Rows from block 5 of the fusion encoder of a small model that answers yes/no questions on an image's attributes, named by matrix and row number. Rows with one number within an expert belong to one neuron, the router's apart. Each number is 128 + 24 x the weight over its row's rms, rounded and kept within 0 to 255. All counts start at 0. Numbers have three digits each.
Before each expert's rows are labels from the 100 texts, of 14976, where the router gives the expert most weight on average: "tokens" is the input token at the peak. Only what is clearly more common there than usual is listed. The data: photos of plants and fungi (iNaturalist).
# router: router (fusion_encoder.blocks.5.mlp.router.weight, 32x192, trained with AdamW), inputs 0-95
# up: expert up (fusion_encoder.blocks.5.mlp.up, 32x96x192), inputs 0-95
# down: expert down (fusion_encoder.blocks.5.mlp.down, 32x192x96, transposed), outputs 0-95

# expert 1
tokens: "order Lunulariales"; "class Bryopsida"; "order Marchantiales"; "order Equisetales"
router.1:147110142137138171128154138142118103151124174133144162149134125116136133119126131107102117139158119144112136115121142188103113108103124143102087133135155083138119095134094138106135077109124130128144100125107115172085152109089184110129142139108115136140093137165141142160141122134116162148
up.4:117123163113110061142143094094095163157150107133121123161175142114164153140147152164132100105114102089147110124095107093139115115115106193128151091103128160166113118086112159122144102129125177150123118132107110116132102126144143134096127142175164112128181116129121155127147107138144120133
down.4:136087135100141136127143161114167090094107178146153131114110109136123090159088128142123117179152123134163128094168098155128136140131127127150112116166139133149130131147093107149124120178160128152143113098094131128104092129087112102154135145117145152114148145191150127167111107097100132119
up.5:105093093140163129111125139118130137129184095087113093130143137127096138203149098144121093149102113107130100119117163124152099080118142122138155121091151149100127120133151111184108154114148153124087146093129124108160144117119148140134098129179090087119178135119129095101153094102090127131
down.5:124152096115112092092098103108107126167167112129144093134127133085137113119124186125164147111139091107113120155114118146128105131133187160169119188149091129090129154142120167123108137109128124123161125081143133121113139117127183098082125139110097146122136123137100120137151146136125114103
up.6:147109145117088129147152156120148168095109141153173160164124185130118098098102118112112122155141109112115126142135099110117129097108135117126150148116130122110148156109111126090162108134147132100139110100139088079098124117130142114119147158141099149126156152175092149130123144112117151129
down.6:088083098153145135145141127151137108075105121125145156105137138142125094107128083097154122091116154097108170138108144104136101139148139130103152121109148144140117143131150142136134121137101083135112131152142116110160165147117107122153088111153155116174090097081132140129109106132150140127

# expert 19
tokens: "order Asparagales"; "order Fabales"; "order Poales"; "order Ericales"
router.19:151118168131168165116099128144128123138138160136162133102095158145137137141116158091107127106132135122122151154168141148166156187128091092149127156093144141108100102116156124133127134108134162170105106123101133126138159107124151136129145150113133109155121109103132102139098129148074207124
up.0:106158124104125121084110112163147134142148130144146130137130091064112142174154150124151138109153100158097105124134145140146155141126133100125144153100133136100098136165108111117110158114119138123108144060144072149129134108089115093130102097138108111153141146104130112092139137147106120084
down.0:166133187112162104137156135093116102119111132139121143119077096133116168154132112144068132115138116159118111134168078158113146111144131177171077167143114116164101132137103125124178071113151106152123129136152127131117130113153184099105136129098112142133121138147099133149167137123115072085
up.1:126112128119131145102114126151135171107114115156179103104079120124129107179117141087129124131143153125111132143124116127141109165178153164130123112103152141072116185095139101119139184125105169140108140086142123083156148135099126099139088128144096099141095140143127091112078142131125136109
down.1:155163119116124097151117140117122148133115096125130116162105172099128127094148126110142115112088134143119166143150128090159174139099142105107165140094145158138109108091157091114152171123105099145118101132104106116116131112135178141159132130158113082139135114122124151075122136137099167127
up.2:124126123118144115129144144090117129083147095110086115148106159082118138163158084112126103149135146130085119129147145115153172105118134144110139099111140119133083146161137075138101135109166120106100163101141121157124101117114117112122099091112073099128180157093118130088151107148095109104
down.2:128107137133147130136122166158150114092153131139176108103146144116127091124128080132068125148132156154125152095169116132150145160160106080115158115102148156108117107121134090179129140132138139135113129127094080133130155136108150101141123153145132093117188129139156144115108123138097134118

# expert 7
tokens: "phylum Tracheophyta"; "order Myrtales"
router.7:141113179154115157107093100134142150155123134118092142111151132169128113151124110131132104161154129133140088100114150147094145099138103109141112122119119090101116152091111180117133114133139120143095126142111140110094134127123113094114117085080114159127113114111174126156132132109153102174
up.0:128169132158132137130123128130137140146143110079157102133099140112073121182159091149115137108134105144100119165131135116105086143167148092117117101145109110111130141131085074116083101139102173124128160094128097132141113127096142107099129126103091135119095132143113110118142122143108094101
down.0:145168112124114089133107114141123156142158080114138115159121162110120159122159152092151125100129151109078128156116135087146156115169135122132131151102109144145142160095166150131136147105099094146124112098148133113150105136137127148101113156141080091115135093122093114083137116120123152119
up.1:123112149149143102100091121119143138121145150142131149111127174129160067111121093158121123149129105105160115152055130149091083109152141172184105101124114070111155136116115125159087130130178154144110121109131156076128173107124107111091136102135116147126105129100148160144123128094168114130
down.1:088091111146159163156148097119142112092102163119141165101123119147103110175122118109135106113129117130117128145142118155110106155088129144137105085152185132144121124148119121150171111153119122139146149133159150142156138151121090149164137130138158146117099149114132116122094115105123156186
up.2:146142144110135173091177124122149058148110146178117121134156097126130107106087165122116137157132118149151130090173101122117152100093113097148120154141122115151133102141116120127125135114116125136138116178129141156122128104157170098150146126156137131145167147152134125151102158130111133126
down.2:148174175163121152093141156128108120148140139127123104132152110126126143134147130135142102120147085140099114169133149111095117149135167118118122148112093134133123180136111136137153118087106148088138105115145115159133174142137107096091121123104087137090114153102141103156159169129133132098

# expert 3
tokens: "class Polypodiopsida"; "class Pinopsida"; "class Bryopsida"
router.3:150131141117129171124144103133123118108116154172158133129105118147109097134078146135089114151153067084162128103150115098108123121118093159121147147149096169118123150095104123104168084126131126099130115142103155101158097072129067146079120129145098150114115124151109109160100116140150105173
up.3:124076126107085104087102131141128136141141098124134090146132109109135149131136125117162167149088121155133104125132124136117145120120157145108157147137185118094154115144152097174123142102119109132146067102137175113116098147127157105183137119125142142126126124140158120074077157120132152108
down.3:155109123134094134114105122102150176086134124131139152124119156086148126110142133103135154131164141100119127110129115100145091168118166144124143070121156133091114147134144107083154142164131129119119103114090108117133112125099129155201124134174143108130163161135188120085080111122157157135
up.4:091097128167162131117159100144123101101126138137103138121121076121163116106086131122151110099118155103149133145164086118107113118137125146125200153135148132111105163166160109116156113123122120122128150142183140126192130151144144095144124141145120134078115128108125094141122118156148143108
down.4:158138129150093161155117116159147170109096128122152179152122181133100129131132109113089145130126119119109149115119152088156118137154147100097155129096101109118150115092127112100144143153091133114110128155109085103126099158139158186145111149167119110148129124136100126098087107073115154155
up.5:161136132180136144105142150127100148160129141145157110164125125168127115096100163138123133138104136131130107107138114133116126081146120168140096151179092104088130162082114138079138099128131163106134104168124118125139116124132135148126119153155132153159101168142123126169136160089138144157
down.5:096106129123172135128122151087159098112155167095076110082159120126119126165126081153127091097124135135132136146130139154130128140102102129125118086134158128142121138162105171149105131133172135136133145107130139161145142133098107108122152125090146136092135173093147129131169121115097105117