Weights of a small model that answers yes/no questions on an image's attributes: encoder norm layernorm.
Rows from block 5 of the fusion encoder of a small model that answers yes/no questions on an image's attributes, named by matrix and row number. Rows with one number within an expert belong to one neuron, the router's apart. Each number is 200 + 20 x the weight over its row's rms, rounded and kept within 0 to 999. All counts start at 0. After the name is the row's rms in percent of the matrix's.
Before each expert's rows are labels from the 100 texts, of 14976, where the router gives the expert most weight on average: "fires on" is the input token at the peak. Only what is clearly more common there than usual is listed. The data: photos of plants and fungi (iNaturalist).
# router: router (fusion_encoder.blocks.5.mlp.router.weight, 32x192, trained with AdamW), inputs 0-95
# up: expert up (fusion_encoder.blocks.5.mlp.up, 32x96x192), inputs 0-95
# down: expert down (fusion_encoder.blocks.5.mlp.down, 32x192x96, transposed), outputs 0-95

# expert 8
fires on: "phylum Tracheophyta"; "kingdom Fungi"
router.8,083,160,204,220,217,227,207,192,214,176,194,191,201,221,203,234,219,229,196,189,200,195,212,220,187,173,148,216,217,212,177,209,194,228,194,224,208,189,193,191,232,187,203,219,209,182,229,213,172,200,217,192,208,205,179,232,200,222,217,199,203,215,224,207,162,194,178,215,209,223,251,186,239,221,187,205,185,197,175,190,204,184,182,222,184,191,214,211,235,169,243,212,154,206,181,175,219
up.0,099,153,175,193,214,193,225,156,210,208,243,200,175,209,176,188,217,198,224,200,248,145,205,204,196,212,191,211,199,194,187,163,207,202,195,203,230,166,179,202,212,218,173,220,210,193,175,177,189,198,202,203,171,217,210,201,202,231,227,196,217,193,200,194,214,199,168,205,204,215,215,198,188,187,191,220,175,203,177,171,226,180,195,219,217,175,195,174,196,162,231,196,163,219,218,187,213
down.0,115,179,184,194,203,241,227,215,217,225,189,188,163,178,211,246,181,143,201,189,204,180,234,190,185,209,197,173,227,205,168,182,193,234,204,232,221,194,198,190,218,196,203,199,171,178,199,217,178,213,204,210,207,230,204,193,227,179,216,228,198,184,212,218,217,208,218,222,199,207,201,223,208,223,217,179,172,198,199,213,172,196,220,220,196,214,229,175,216,198,208,218,192,185,196,187,214
up.1,075,195,183,202,212,197,199,191,138,187,234,204,179,228,205,232,180,204,211,190,203,198,200,166,195,194,169,170,197,210,167,216,207,189,198,197,175,224,146,202,236,204,158,210,233,217,212,231,183,179,228,171,181,188,220,213,191,178,209,219,212,173,194,220,188,193,202,209,226,228,213,196,215,220,178,221,208,207,161,193,227,159,176,232,203,186,233,206,239,221,251,215,178,188,233,202,195
down.1,084,185,207,211,205,232,210,212,213,220,196,191,175,213,203,207,154,139,179,174,199,194,191,188,183,220,228,159,207,207,194,194,200,214,219,223,203,194,193,167,213,200,201,203,191,162,168,190,200,217,189,227,206,231,186,178,224,187,211,226,185,189,186,212,183,227,213,221,189,200,219,243,191,230,229,204,197,165,203,217,148,182,216,209,189,214,222,181,198,212,212,234,228,212,187,191,196
up.2,126,186,191,194,206,190,194,204,208,181,233,227,172,207,193,196,191,199,178,166,200,199,182,193,176,154,150,190,186,240,181,178,190,211,189,184,195,201,191,196,227,225,182,199,231,209,236,205,175,175,210,191,158,241,195,215,151,240,212,166,225,236,219,213,171,203,194,214,210,210,223,183,234,205,186,210,215,200,198,161,214,176,172,175,222,207,215,202,220,193,202,214,166,205,185,173,215
down.2,111,245,233,228,205,205,188,180,203,193,193,209,210,200,196,210,219,176,182,188,209,189,201,225,222,215,201,178,214,175,193,188,207,185,227,184,177,207,228,212,212,164,211,197,198,234,205,224,210,189,240,189,223,215,192,230,215,157,185,177,213,224,202,208,219,148,205,181,178,199,179,223,189,218,193,173,202,169,191,196,195,185,204,219,193,192,219,212,223,205,202,188,205,165,171,188,174

# expert 18
fires on: "phylum Tracheophyta"; "kingdom Fungi"
router.18,085,178,218,227,196,222,210,205,211,188,176,213,173,237,214,214,240,226,188,189,195,189,209,148,201,172,143,205,203,202,204,195,191,203,199,200,201,224,171,193,210,187,175,170,224,190,225,208,198,211,209,214,208,194,191,229,191,226,178,166,231,180,207,202,173,195,182,216,180,173,183,154,219,236,189,160,179,196,155,196,201,208,189,194,219,198,195,217,183,166,197,181,185,204,189,190,203
up.0,102,201,200,178,190,157,175,217,207,206,195,195,165,230,178,199,221,199,217,186,210,195,168,209,224,189,173,206,216,211,217,178,178,159,171,206,167,193,165,194,190,195,205,180,211,204,230,227,192,197,224,225,194,229,202,182,161,220,185,197,206,189,209,210,175,225,231,208,200,225,225,159,165,204,179,188,179,184,179,164,206,185,221,186,210,231,202,209,221,204,209,212,188,189,243,195,226
down.0,114,210,220,239,184,204,208,196,230,232,188,171,214,188,192,216,236,194,201,201,198,172,227,209,194,223,198,211,220,213,203,213,237,167,236,219,192,205,221,160,219,191,190,205,185,215,224,211,175,206,223,178,186,186,192,196,218,176,192,177,204,181,194,206,242,210,204,202,178,187,202,224,180,181,195,197,207,181,182,201,174,201,208,238,224,183,208,240,198,181,209,203,216,188,196,172,214
up.1,128,177,185,196,214,206,203,185,192,191,230,206,198,212,212,166,185,178,184,205,210,194,189,170,200,186,206,190,180,213,197,186,195,207,190,207,214,187,193,173,211,213,216,206,216,220,209,191,211,235,178,184,193,205,195,240,199,197,253,176,207,211,169,195,197,175,170,218,202,226,198,214,188,239,201,246,178,158,190,198,185,161,172,215,222,206,191,183,197,192,210,231,199,235,179,185,169
down.1,107,204,211,226,210,164,209,205,220,160,229,226,222,179,171,192,200,185,249,199,206,207,197,214,193,208,173,209,172,154,193,205,152,180,211,179,184,212,176,239,194,195,210,174,176,223,207,176,207,196,223,207,177,191,225,173,186,200,181,198,244,201,222,170,184,211,221,157,214,187,218,161,199,210,195,195,196,235,236,176,228,208,227,193,182,196,200,198,207,216,196,185,171,184,218,228,230
up.2,088,217,199,238,242,210,203,208,184,221,207,185,185,188,208,213,179,222,171,219,190,198,234,177,186,219,208,181,208,210,209,163,206,201,235,168,219,184,164,233,168,233,173,189,191,191,208,201,220,193,191,208,189,183,198,176,216,206,201,220,163,148,214,222,211,216,215,195,213,183,217,232,223,175,179,163,226,212,208,218,213,179,215,207,187,199,194,188,226,215,217,223,215,191,213,194,188
down.2,090,182,201,174,216,194,203,215,170,194,227,199,226,190,232,192,169,190,184,234,188,223,186,175,185,149,243,192,188,224,207,194,197,199,167,183,193,177,189,191,170,246,178,172,227,199,177,176,223,200,171,188,191,187,209,188,191,215,204,206,203,222,200,196,203,188,173,213,208,203,170,178,222,199,206,218,174,209,205,174,230,216,163,183,220,192,202,228,149,189,178,213,183,193,196,227,185

# expert 11
fires on: "class Magnoliopsida"
router.11,089,186,226,232,163,210,205,195,182,180,190,203,181,221,200,191,230,204,220,196,208,208,219,216,192,213,183,207,217,190,175,194,227,189,209,227,172,193,194,222,221,191,181,190,181,188,227,202,163,198,239,181,162,195,210,223,170,169,224,190,189,186,220,212,167,212,177,193,193,154,231,187,184,190,199,208,187,184,172,198,182,153,212,211,196,172,197,207,234,206,219,211,220,204,245,211,227
up.0,129,173,173,211,192,209,197,176,214,187,194,217,181,237,206,169,191,214,179,171,227,225,237,185,227,234,206,189,207,200,212,229,198,204,217,218,199,203,188,202,205,202,187,183,223,204,193,209,175,221,208,206,169,195,219,202,202,174,227,181,167,215,211,191,224,193,174,245,184,203,212,183,208,235,179,227,162,188,172,219,170,184,180,216,227,179,197,189,229,139,217,181,176,201,186,187,196
down.0,136,176,228,214,171,186,166,207,189,189,165,183,182,227,221,188,198,166,180,206,249,195,188,196,208,189,203,203,221,241,208,174,206,204,185,203,169,226,194,211,225,186,186,184,174,209,238,223,189,214,198,189,179,224,219,221,226,182,259,205,185,174,193,209,196,166,217,214,196,218,184,209,171,230,173,202,188,164,167,210,168,168,196,230,174,211,200,175,214,245,219,222,211,209,187,184,156
up.1,109,198,177,187,185,207,202,193,222,210,220,220,236,215,226,233,213,197,212,188,218,228,188,216,218,224,186,186,231,156,219,225,180,178,198,196,202,184,153,225,212,177,228,212,172,199,216,202,179,191,204,194,197,184,191,183,193,175,206,191,183,200,219,198,226,208,226,181,157,206,180,200,179,199,223,196,206,186,230,209,197,212,187,214,208,238,188,212,235,233,186,239,186,169,189,195,225
down.1,112,170,171,178,200,203,220,162,232,213,187,230,173,193,203,206,210,191,214,192,212,163,191,192,184,208,180,226,203,205,186,167,202,197,187,233,210,192,179,190,235,196,176,242,204,211,210,198,187,169,223,227,197,218,174,221,225,186,226,189,200,195,211,215,232,193,201,198,176,221,227,212,197,181,187,169,205,196,219,212,206,189,227,227,203,180,206,220,233,196,208,205,180,226,210,166,203
up.2,066,199,229,204,196,192,165,163,191,203,193,175,213,195,185,192,203,214,171,146,190,176,205,217,171,243,193,201,209,190,198,237,188,173,188,185,206,221,229,164,215,207,200,188,218,193,230,216,204,164,193,188,203,174,188,234,201,204,192,192,207,222,186,179,188,201,188,236,191,197,214,192,217,219,199,201,163,156,203,186,195,197,172,204,187,218,190,245,216,181,200,213,222,206,186,163,181
down.2,069,195,213,194,196,169,179,194,187,187,201,247,219,219,214,187,204,192,206,233,215,213,204,168,229,179,207,225,195,193,167,211,204,188,185,189,185,196,181,210,195,179,206,176,217,224,193,212,183,212,182,158,184,196,248,239,172,225,233,174,219,194,183,211,197,174,189,202,207,222,200,166,222,187,176,220,189,210,175,202,233,194,183,198,199,222,170,223,201,192,200,209,161,193,220,197,196

# expert 2
fires on: "kingdom Fungi"; "class Agaricomycetes"; "class Lecanoromycetes"
router.2,097,211,192,239,174,190,198,233,222,196,188,193,171,175,202,171,218,208,214,175,168,194,206,194,177,214,191,180,227,183,182,207,221,196,217,215,164,200,221,178,199,223,218,210,186,181,209,209,197,231,219,185,194,221,170,213,191,175,208,186,233,154,195,200,175,238,208,205,186,169,236,216,193,199,195,157,189,179,188,185,211,165,219,203,196,210,224,205,216,180,212,234,239,207,192,198,206
up.0,088,185,202,200,171,206,146,182,189,180,183,192,187,202,207,179,233,182,235,191,194,181,202,222,237,187,198,186,220,194,179,202,198,229,209,199,189,209,177,216,211,202,235,196,179,196,201,205,223,200,218,223,159,213,212,181,195,216,203,197,235,214,225,216,177,201,216,205,206,176,188,188,169,191,178,215,174,193,242,195,205,193,219,198,224,228,201,185,208,235,210,184,206,199,200,206,200
down.0,105,219,218,200,230,204,198,198,182,177,219,180,234,212,228,181,164,187,176,217,197,231,197,179,222,180,233,175,188,205,198,194,198,217,209,171,221,199,182,222,171,217,193,186,217,220,201,176,221,197,177,220,194,188,217,186,176,219,200,211,187,219,175,198,231,176,175,198,220,232,174,202,224,205,189,221,209,217,189,190,187,213,164,194,172,204,193,161,191,208,169,211,206,203,185,205,167
up.1,085,224,228,217,208,236,215,205,207,228,182,214,159,215,164,205,219,197,214,218,189,187,188,202,195,203,175,237,192,153,209,203,217,187,202,227,218,194,212,189,174,184,187,207,211,209,206,203,187,225,228,170,226,225,169,203,255,179,167,199,198,196,225,214,187,209,195,195,207,178,170,208,199,183,221,167,202,185,191,214,204,201,216,204,229,185,208,196,224,202,207,188,208,171,208,199,199
down.1,084,187,191,193,179,178,231,209,236,188,192,188,184,188,203,218,193,195,218,170,232,164,201,170,193,205,190,209,201,212,195,189,232,154,197,211,165,214,178,239,225,194,184,206,205,215,204,216,182,176,216,191,186,167,179,186,212,178,212,215,212,202,202,188,181,220,229,217,191,219,219,234,204,192,184,167,178,168,185,194,166,184,225,232,185,217,189,175,222,210,230,216,221,220,233,196,203
up.2,061,208,186,174,183,220,192,253,229,218,200,244,201,169,191,212,208,211,191,201,197,214,220,195,186,188,194,174,215,221,185,214,197,196,189,183,194,216,187,214,202,181,213,193,187,203,214,227,182,178,225,218,201,230,208,219,235,169,216,199,210,176,213,231,190,185,205,207,202,190,196,220,170,221,188,173,225,184,210,169,222,191,194,209,212,207,218,241,205,186,203,230,204,201,181,191,240
down.2,059,225,223,203,199,208,207,223,179,170,204,200,181,178,207,208,208,174,219,202,183,203,205,179,248,204,187,210,212,180,171,197,185,192,214,168,211,203,202,219,193,212,217,200,198,199,200,211,186,236,213,178,188,250,194,193,192,203,203,216,213,204,194,226,200,162,221,235,224,219,158,202,202,182,191,224,152,214,163,183,198,179,188,219,196,252,197,164,168,181,201,235,167,185,212,194,189

# expert 3
fires on: "class Polypodiopsida"; "class Pinopsida"; "class Bryopsida"
router.3,087,219,202,211,191,201,236,197,213,179,204,196,191,183,190,221,236,225,204,201,181,192,216,184,174,205,158,215,206,168,188,219,221,149,163,228,200,179,218,189,175,183,196,194,192,171,226,194,216,216,218,173,234,192,196,218,172,180,195,180,233,163,199,202,198,176,202,189,211,179,222,177,225,174,153,201,149,215,159,193,201,214,175,219,188,189,196,220,184,185,226,177,190,210,218,181,238
up.0,059,221,218,202,227,209,213,172,205,180,205,173,208,245,209,220,215,180,215,192,188,206,184,242,186,204,187,231,217,225,217,185,220,200,199,256,207,182,210,187,199,198,197,198,222,206,199,197,214,222,205,214,230,188,165,190,222,214,158,196,190,185,161,211,176,215,198,189,186,203,174,181,206,192,202,212,199,178,221,194,172,199,238,163,187,183,195,187,176,188,156,198,213,194,182,231,206
down.0,070,189,176,190,194,188,201,194,229,184,234,220,220,182,165,194,228,227,259,204,218,225,202,206,198,162,180,230,183,158,218,184,185,175,195,167,207,214,179,225,174,177,178,182,200,205,198,188,210,173,202,235,166,181,187,217,192,213,191,203,224,229,228,183,193,216,211,177,201,204,193,179,200,190,212,173,225,221,234,189,214,196,227,191,216,196,178,189,215,200,196,178,181,147,228,233,239
up.1,097,174,196,206,224,230,218,191,177,203,191,196,199,197,189,226,173,151,231,177,206,195,203,215,183,192,197,184,206,174,168,212,198,208,185,203,223,183,236,188,210,210,181,231,219,153,209,156,191,160,196,162,198,180,178,203,216,207,188,186,199,201,212,195,229,185,210,223,219,183,226,233,251,218,216,206,158,203,211,193,211,207,179,211,188,176,218,192,233,175,209,219,234,219,209,179,212
down.1,110,195,189,204,218,183,215,180,210,206,224,195,197,209,188,213,196,213,205,218,193,199,204,196,169,220,202,196,179,182,206,204,190,217,212,213,231,161,212,177,200,212,209,208,190,171,205,177,226,205,196,211,222,153,199,162,194,222,146,216,201,204,187,180,218,225,175,149,201,177,213,184,224,199,205,187,168,209,229,187,195,229,215,163,230,193,221,185,245,211,210,167,188,198,205,240,209
up.2,123,220,224,207,179,192,197,201,213,213,175,218,173,220,204,224,244,189,211,227,187,158,204,192,216,201,163,188,208,162,184,223,212,156,203,196,167,154,219,195,229,179,191,180,194,178,221,206,169,190,241,177,211,200,190,205,188,184,191,175,200,193,191,222,234,195,200,193,208,185,198,177,225,167,161,213,174,198,186,190,237,206,191,251,201,206,200,228,204,190,239,214,196,197,235,183,236
down.2,133,176,197,188,163,214,189,215,193,207,186,209,160,175,219,204,202,158,190,187,216,181,189,219,196,230,188,178,216,260,197,175,214,196,194,210,195,236,197,207,241,205,195,206,202,195,213,213,175,168,228,222,219,209,191,192,241,173,215,221,199,181,200,225,175,222,221,237,178,200,217,218,196,194,177,174,187,187,202,191,151,200,239,208,194,218,207,174,230,181,204,225,218,235,202,183,193

# expert 16
fires on: "class Magnoliopsida"
router.16,112,219,197,225,219,205,209,205,173,211,207,193,196,216,208,195,172,236,174,199,165,219,229,164,191,197,190,201,197,211,194,212,199,236,200,206,225,195,192,223,171,203,172,219,224,184,187,197,218,246,181,176,208,194,211,186,173,188,196,212,172,182,227,182,189,227,209,181,195,199,208,194,205,191,222,184,211,204,223,209,218,179,193,186,192,165,194,185,195,223,215,197,227,181,195,259,211
up.0,106,222,212,189,224,225,222,161,243,189,203,194,205,194,177,206,200,176,225,214,162,183,218,196,209,209,196,232,235,177,212,197,204,189,196,206,213,205,191,174,183,208,193,197,194,198,213,185,205,200,217,183,204,186,179,179,215,212,187,180,208,196,229,201,245,183,186,216,234,188,179,203,228,177,197,203,158,257,174,183,199,242,186,196,254,186,209,212,185,199,191,198,197,180,198,200,196
down.0,086,184,185,183,202,189,223,186,245,196,217,161,210,211,195,181,174,182,196,216,221,212,207,171,199,172,220,196,191,223,199,164,204,185,190,209,220,178,184,203,173,219,177,183,183,178,174,165,208,198,151,195,174,174,206,171,187,220,215,192,203,194,189,184,238,191,191,193,223,206,221,209,205,193,228,207,182,197,189,187,216,187,185,186,219,154,191,183,175,187,204,220,203,184,199,223,215
up.1,067,189,211,204,187,184,167,188,208,186,188,208,214,159,213,170,240,195,234,198,207,191,182,231,220,194,191,178,231,206,215,196,188,196,168,160,197,222,229,180,192,195,245,203,227,241,254,207,191,211,216,204,186,202,178,209,235,201,229,202,236,229,193,256,201,168,186,224,186,209,189,197,232,183,196,216,198,205,208,193,207,217,215,205,197,219,201,222,184,171,170,208,186,217,179,193,153
down.1,055,214,208,225,193,154,230,217,204,210,198,238,173,224,181,207,186,187,162,234,221,209,213,182,168,227,214,173,190,199,166,201,207,200,196,207,188,186,237,191,199,188,211,172,227,218,194,212,227,191,206,195,212,194,165,199,208,182,184,187,181,206,184,190,236,204,197,178,177,171,194,202,219,206,200,159,205,191,222,168,210,197,172,188,216,206,180,223,216,148,200,224,164,193,177,247,195
up.2,107,235,217,250,213,180,201,195,192,212,207,196,240,187,236,194,198,177,173,186,171,202,176,238,202,186,209,163,213,181,212,215,202,194,242,209,182,207,218,168,191,186,199,201,208,217,229,212,204,173,165,174,231,194,195,219,174,187,195,163,245,169,197,211,195,205,167,208,214,164,192,183,211,188,208,221,172,181,193,177,187,213,186,207,190,248,242,209,217,212,190,230,232,209,182,184,200
down.2,099,230,226,195,195,191,175,226,185,191,235,218,247,190,214,183,215,212,198,237,196,233,180,188,235,167,214,192,194,193,196,219,199,161,203,166,192,226,207,189,175,199,242,222,220,220,185,208,208,191,185,167,203,200,226,207,172,206,193,172,215,211,202,191,204,148,206,199,179,198,181,185,207,222,173,209,198,210,214,199,232,231,165,195,176,252,201,234,197,194,165,220,187,200,177,180,201

# expert 0
fires on: "class Magnoliopsida"
router.0,094,227,202,198,201,196,226,213,199,194,193,221,224,208,207,203,228,196,202,205,222,192,207,196,183,194,185,184,208,239,188,196,205,201,200,175,202,159,254,223,196,205,220,176,236,197,202,171,202,226,227,222,205,197,203,189,209,183,204,227,176,241,216,203,173,165,185,199,229,177,169,185,198,217,209,178,208,224,189,184,219,164,202,226,187,189,193,184,166,202,217,205,182,204,161,240,153
up.0,182,209,212,185,204,204,228,227,209,202,197,234,203,183,224,216,225,205,209,192,230,227,225,190,182,178,171,175,223,224,177,178,203,174,196,171,192,221,216,228,204,182,194,173,214,219,192,218,196,211,241,209,192,221,210,214,238,166,218,228,189,211,206,191,169,158,207,193,234,203,149,216,177,225,198,185,221,215,194,220,187,169,207,212,164,189,191,208,189,225,204,220,203,182,178,218,194
down.0,162,234,234,202,168,185,185,220,180,208,196,204,194,213,216,208,204,254,164,199,165,211,172,206,178,218,210,225,198,210,228,213,214,195,205,187,230,230,234,200,188,214,223,213,214,200,190,209,231,215,186,205,251,153,205,216,196,192,167,217,202,212,196,182,201,222,212,194,163,192,167,218,184,187,204,172,229,189,208,221,191,203,171,180,164,217,191,210,198,209,186,204,212,197,166,231,150
up.1,063,216,223,243,208,190,169,171,183,208,210,187,197,229,222,225,189,212,187,243,180,177,188,204,225,215,203,219,148,158,208,187,204,221,244,209,220,205,220,175,234,220,212,206,191,226,211,174,154,220,184,160,211,199,193,182,213,223,190,205,225,193,167,185,219,208,190,191,171,172,180,225,207,191,194,217,198,182,184,172,219,216,186,209,185,196,200,236,210,181,223,177,224,190,236,197,192
down.1,055,246,196,223,211,209,206,201,210,224,221,182,203,171,167,208,225,208,200,172,182,192,181,261,190,246,195,190,234,174,193,203,191,187,204,181,203,199,235,186,213,199,202,213,197,212,231,201,206,200,214,201,224,201,185,195,220,187,150,180,237,193,187,210,228,197,182,221,193,183,187,210,238,203,182,183,230,184,208,159,192,190,190,206,215,195,181,221,234,165,197,215,204,174,177,174,196
up.2,053,194,211,184,197,156,201,176,225,193,203,208,207,183,172,213,207,224,222,209,181,184,193,200,214,225,197,221,220,192,222,202,181,184,191,199,206,194,180,168,185,183,218,193,208,153,182,201,194,208,178,169,172,198,202,162,199,194,200,213,239,182,193,202,228,195,207,195,192,176,212,174,190,161,145,211,185,194,213,192,180,224,205,215,207,204,226,219,230,209,175,220,209,214,190,191,220
down.2,052,192,212,195,165,185,198,198,212,201,189,141,189,208,204,196,220,214,207,170,185,199,207,211,188,206,162,230,201,213,193,193,218,188,201,227,216,199,215,174,222,231,212,264,197,218,210,216,191,213,202,159,247,209,172,210,190,197,210,193,239,183,173,212,178,229,207,172,198,185,176,222,191,197,153,206,179,193,202,164,214,186,231,189,187,191,194,182,195,195,211,162,259,224,225,193,173

# expert 1
fires on: "order Lunulariales"; "class Bryopsida"; "order Marchantiales"; "order Equisetales"
router.1,112,216,185,211,207,208,236,200,222,208,211,192,179,220,197,238,204,213,228,217,205,198,190,207,204,192,198,203,183,179,191,210,225,193,214,186,206,189,194,212,250,179,187,183,179,196,212,178,166,204,206,223,162,208,192,173,205,172,208,181,206,158,184,196,202,200,213,177,198,183,189,237,164,220,184,168,246,185,201,212,210,184,189,207,210,171,207,231,211,212,226,211,195,205,190,228,217
up.0,055,162,193,176,187,203,170,190,213,205,199,221,181,211,194,215,193,171,192,204,204,207,200,215,200,194,240,163,213,172,177,167,175,223,218,203,193,205,229,219,196,185,186,221,191,190,187,202,207,216,202,235,231,195,166,204,211,204,173,187,182,212,202,211,180,201,263,194,204,247,205,198,219,186,189,208,182,229,231,161,197,210,194,192,188,196,199,181,190,192,150,190,183,206,178,172,216
down.0,067,241,196,211,194,186,189,212,196,198,210,210,225,176,179,179,219,208,234,223,215,226,193,220,208,176,189,203,200,156,181,209,182,205,202,208,211,171,193,193,170,197,211,189,184,186,192,199,212,191,195,193,213,215,208,179,170,227,178,200,231,208,221,206,194,208,194,195,214,178,201,143,200,158,179,210,206,238,219,191,237,234,210,177,195,227,206,219,203,209,182,177,167,181,216,227,210
up.1,111,181,178,205,201,181,188,185,189,176,181,196,211,228,207,217,195,203,181,218,236,224,201,190,198,226,199,225,231,210,193,184,169,231,186,236,213,172,185,173,184,227,218,214,195,164,169,187,224,193,174,199,223,204,213,198,191,234,192,202,198,226,203,202,262,184,156,191,197,199,206,187,187,186,219,199,187,224,210,214,216,233,200,205,156,215,194,194,210,238,210,182,170,197,212,214,192
down.1,155,204,184,220,177,234,196,221,209,223,175,204,170,188,214,229,212,191,187,165,187,172,204,206,189,229,174,188,229,194,184,204,222,175,211,228,184,217,210,199,238,173,193,200,191,201,227,234,167,200,239,202,222,213,201,218,236,169,213,229,193,178,218,229,175,202,216,217,187,184,209,225,189,206,196,193,177,173,181,229,177,179,219,230,192,197,223,207,210,211,235,204,212,198,186,180,184
up.2,150,215,214,177,195,200,221,193,218,217,216,180,193,207,169,205,212,214,206,171,194,175,204,202,194,187,208,210,192,191,226,208,214,189,236,175,196,243,233,224,194,188,164,223,193,252,226,194,162,232,216,198,195,193,184,202,218,163,173,185,209,195,183,180,179,180,228,191,193,194,176,218,218,189,187,191,231,200,207,193,171,213,197,182,251,162,181,219,203,142,180,188,211,205,177,194,214
down.2,239,188,183,219,194,235,213,194,205,232,179,205,175,206,212,218,199,187,173,163,202,166,217,198,195,227,190,179,226,205,209,208,213,183,220,226,177,227,204,200,232,187,171,205,200,215,205,222,173,191,219,215,197,190,186,221,237,171,209,214,163,179,199,228,182,192,195,220,201,207,208,226,198,232,199,202,185,163,180,225,162,170,218,222,204,179,215,187,224,197,226,196,228,206,186,171,182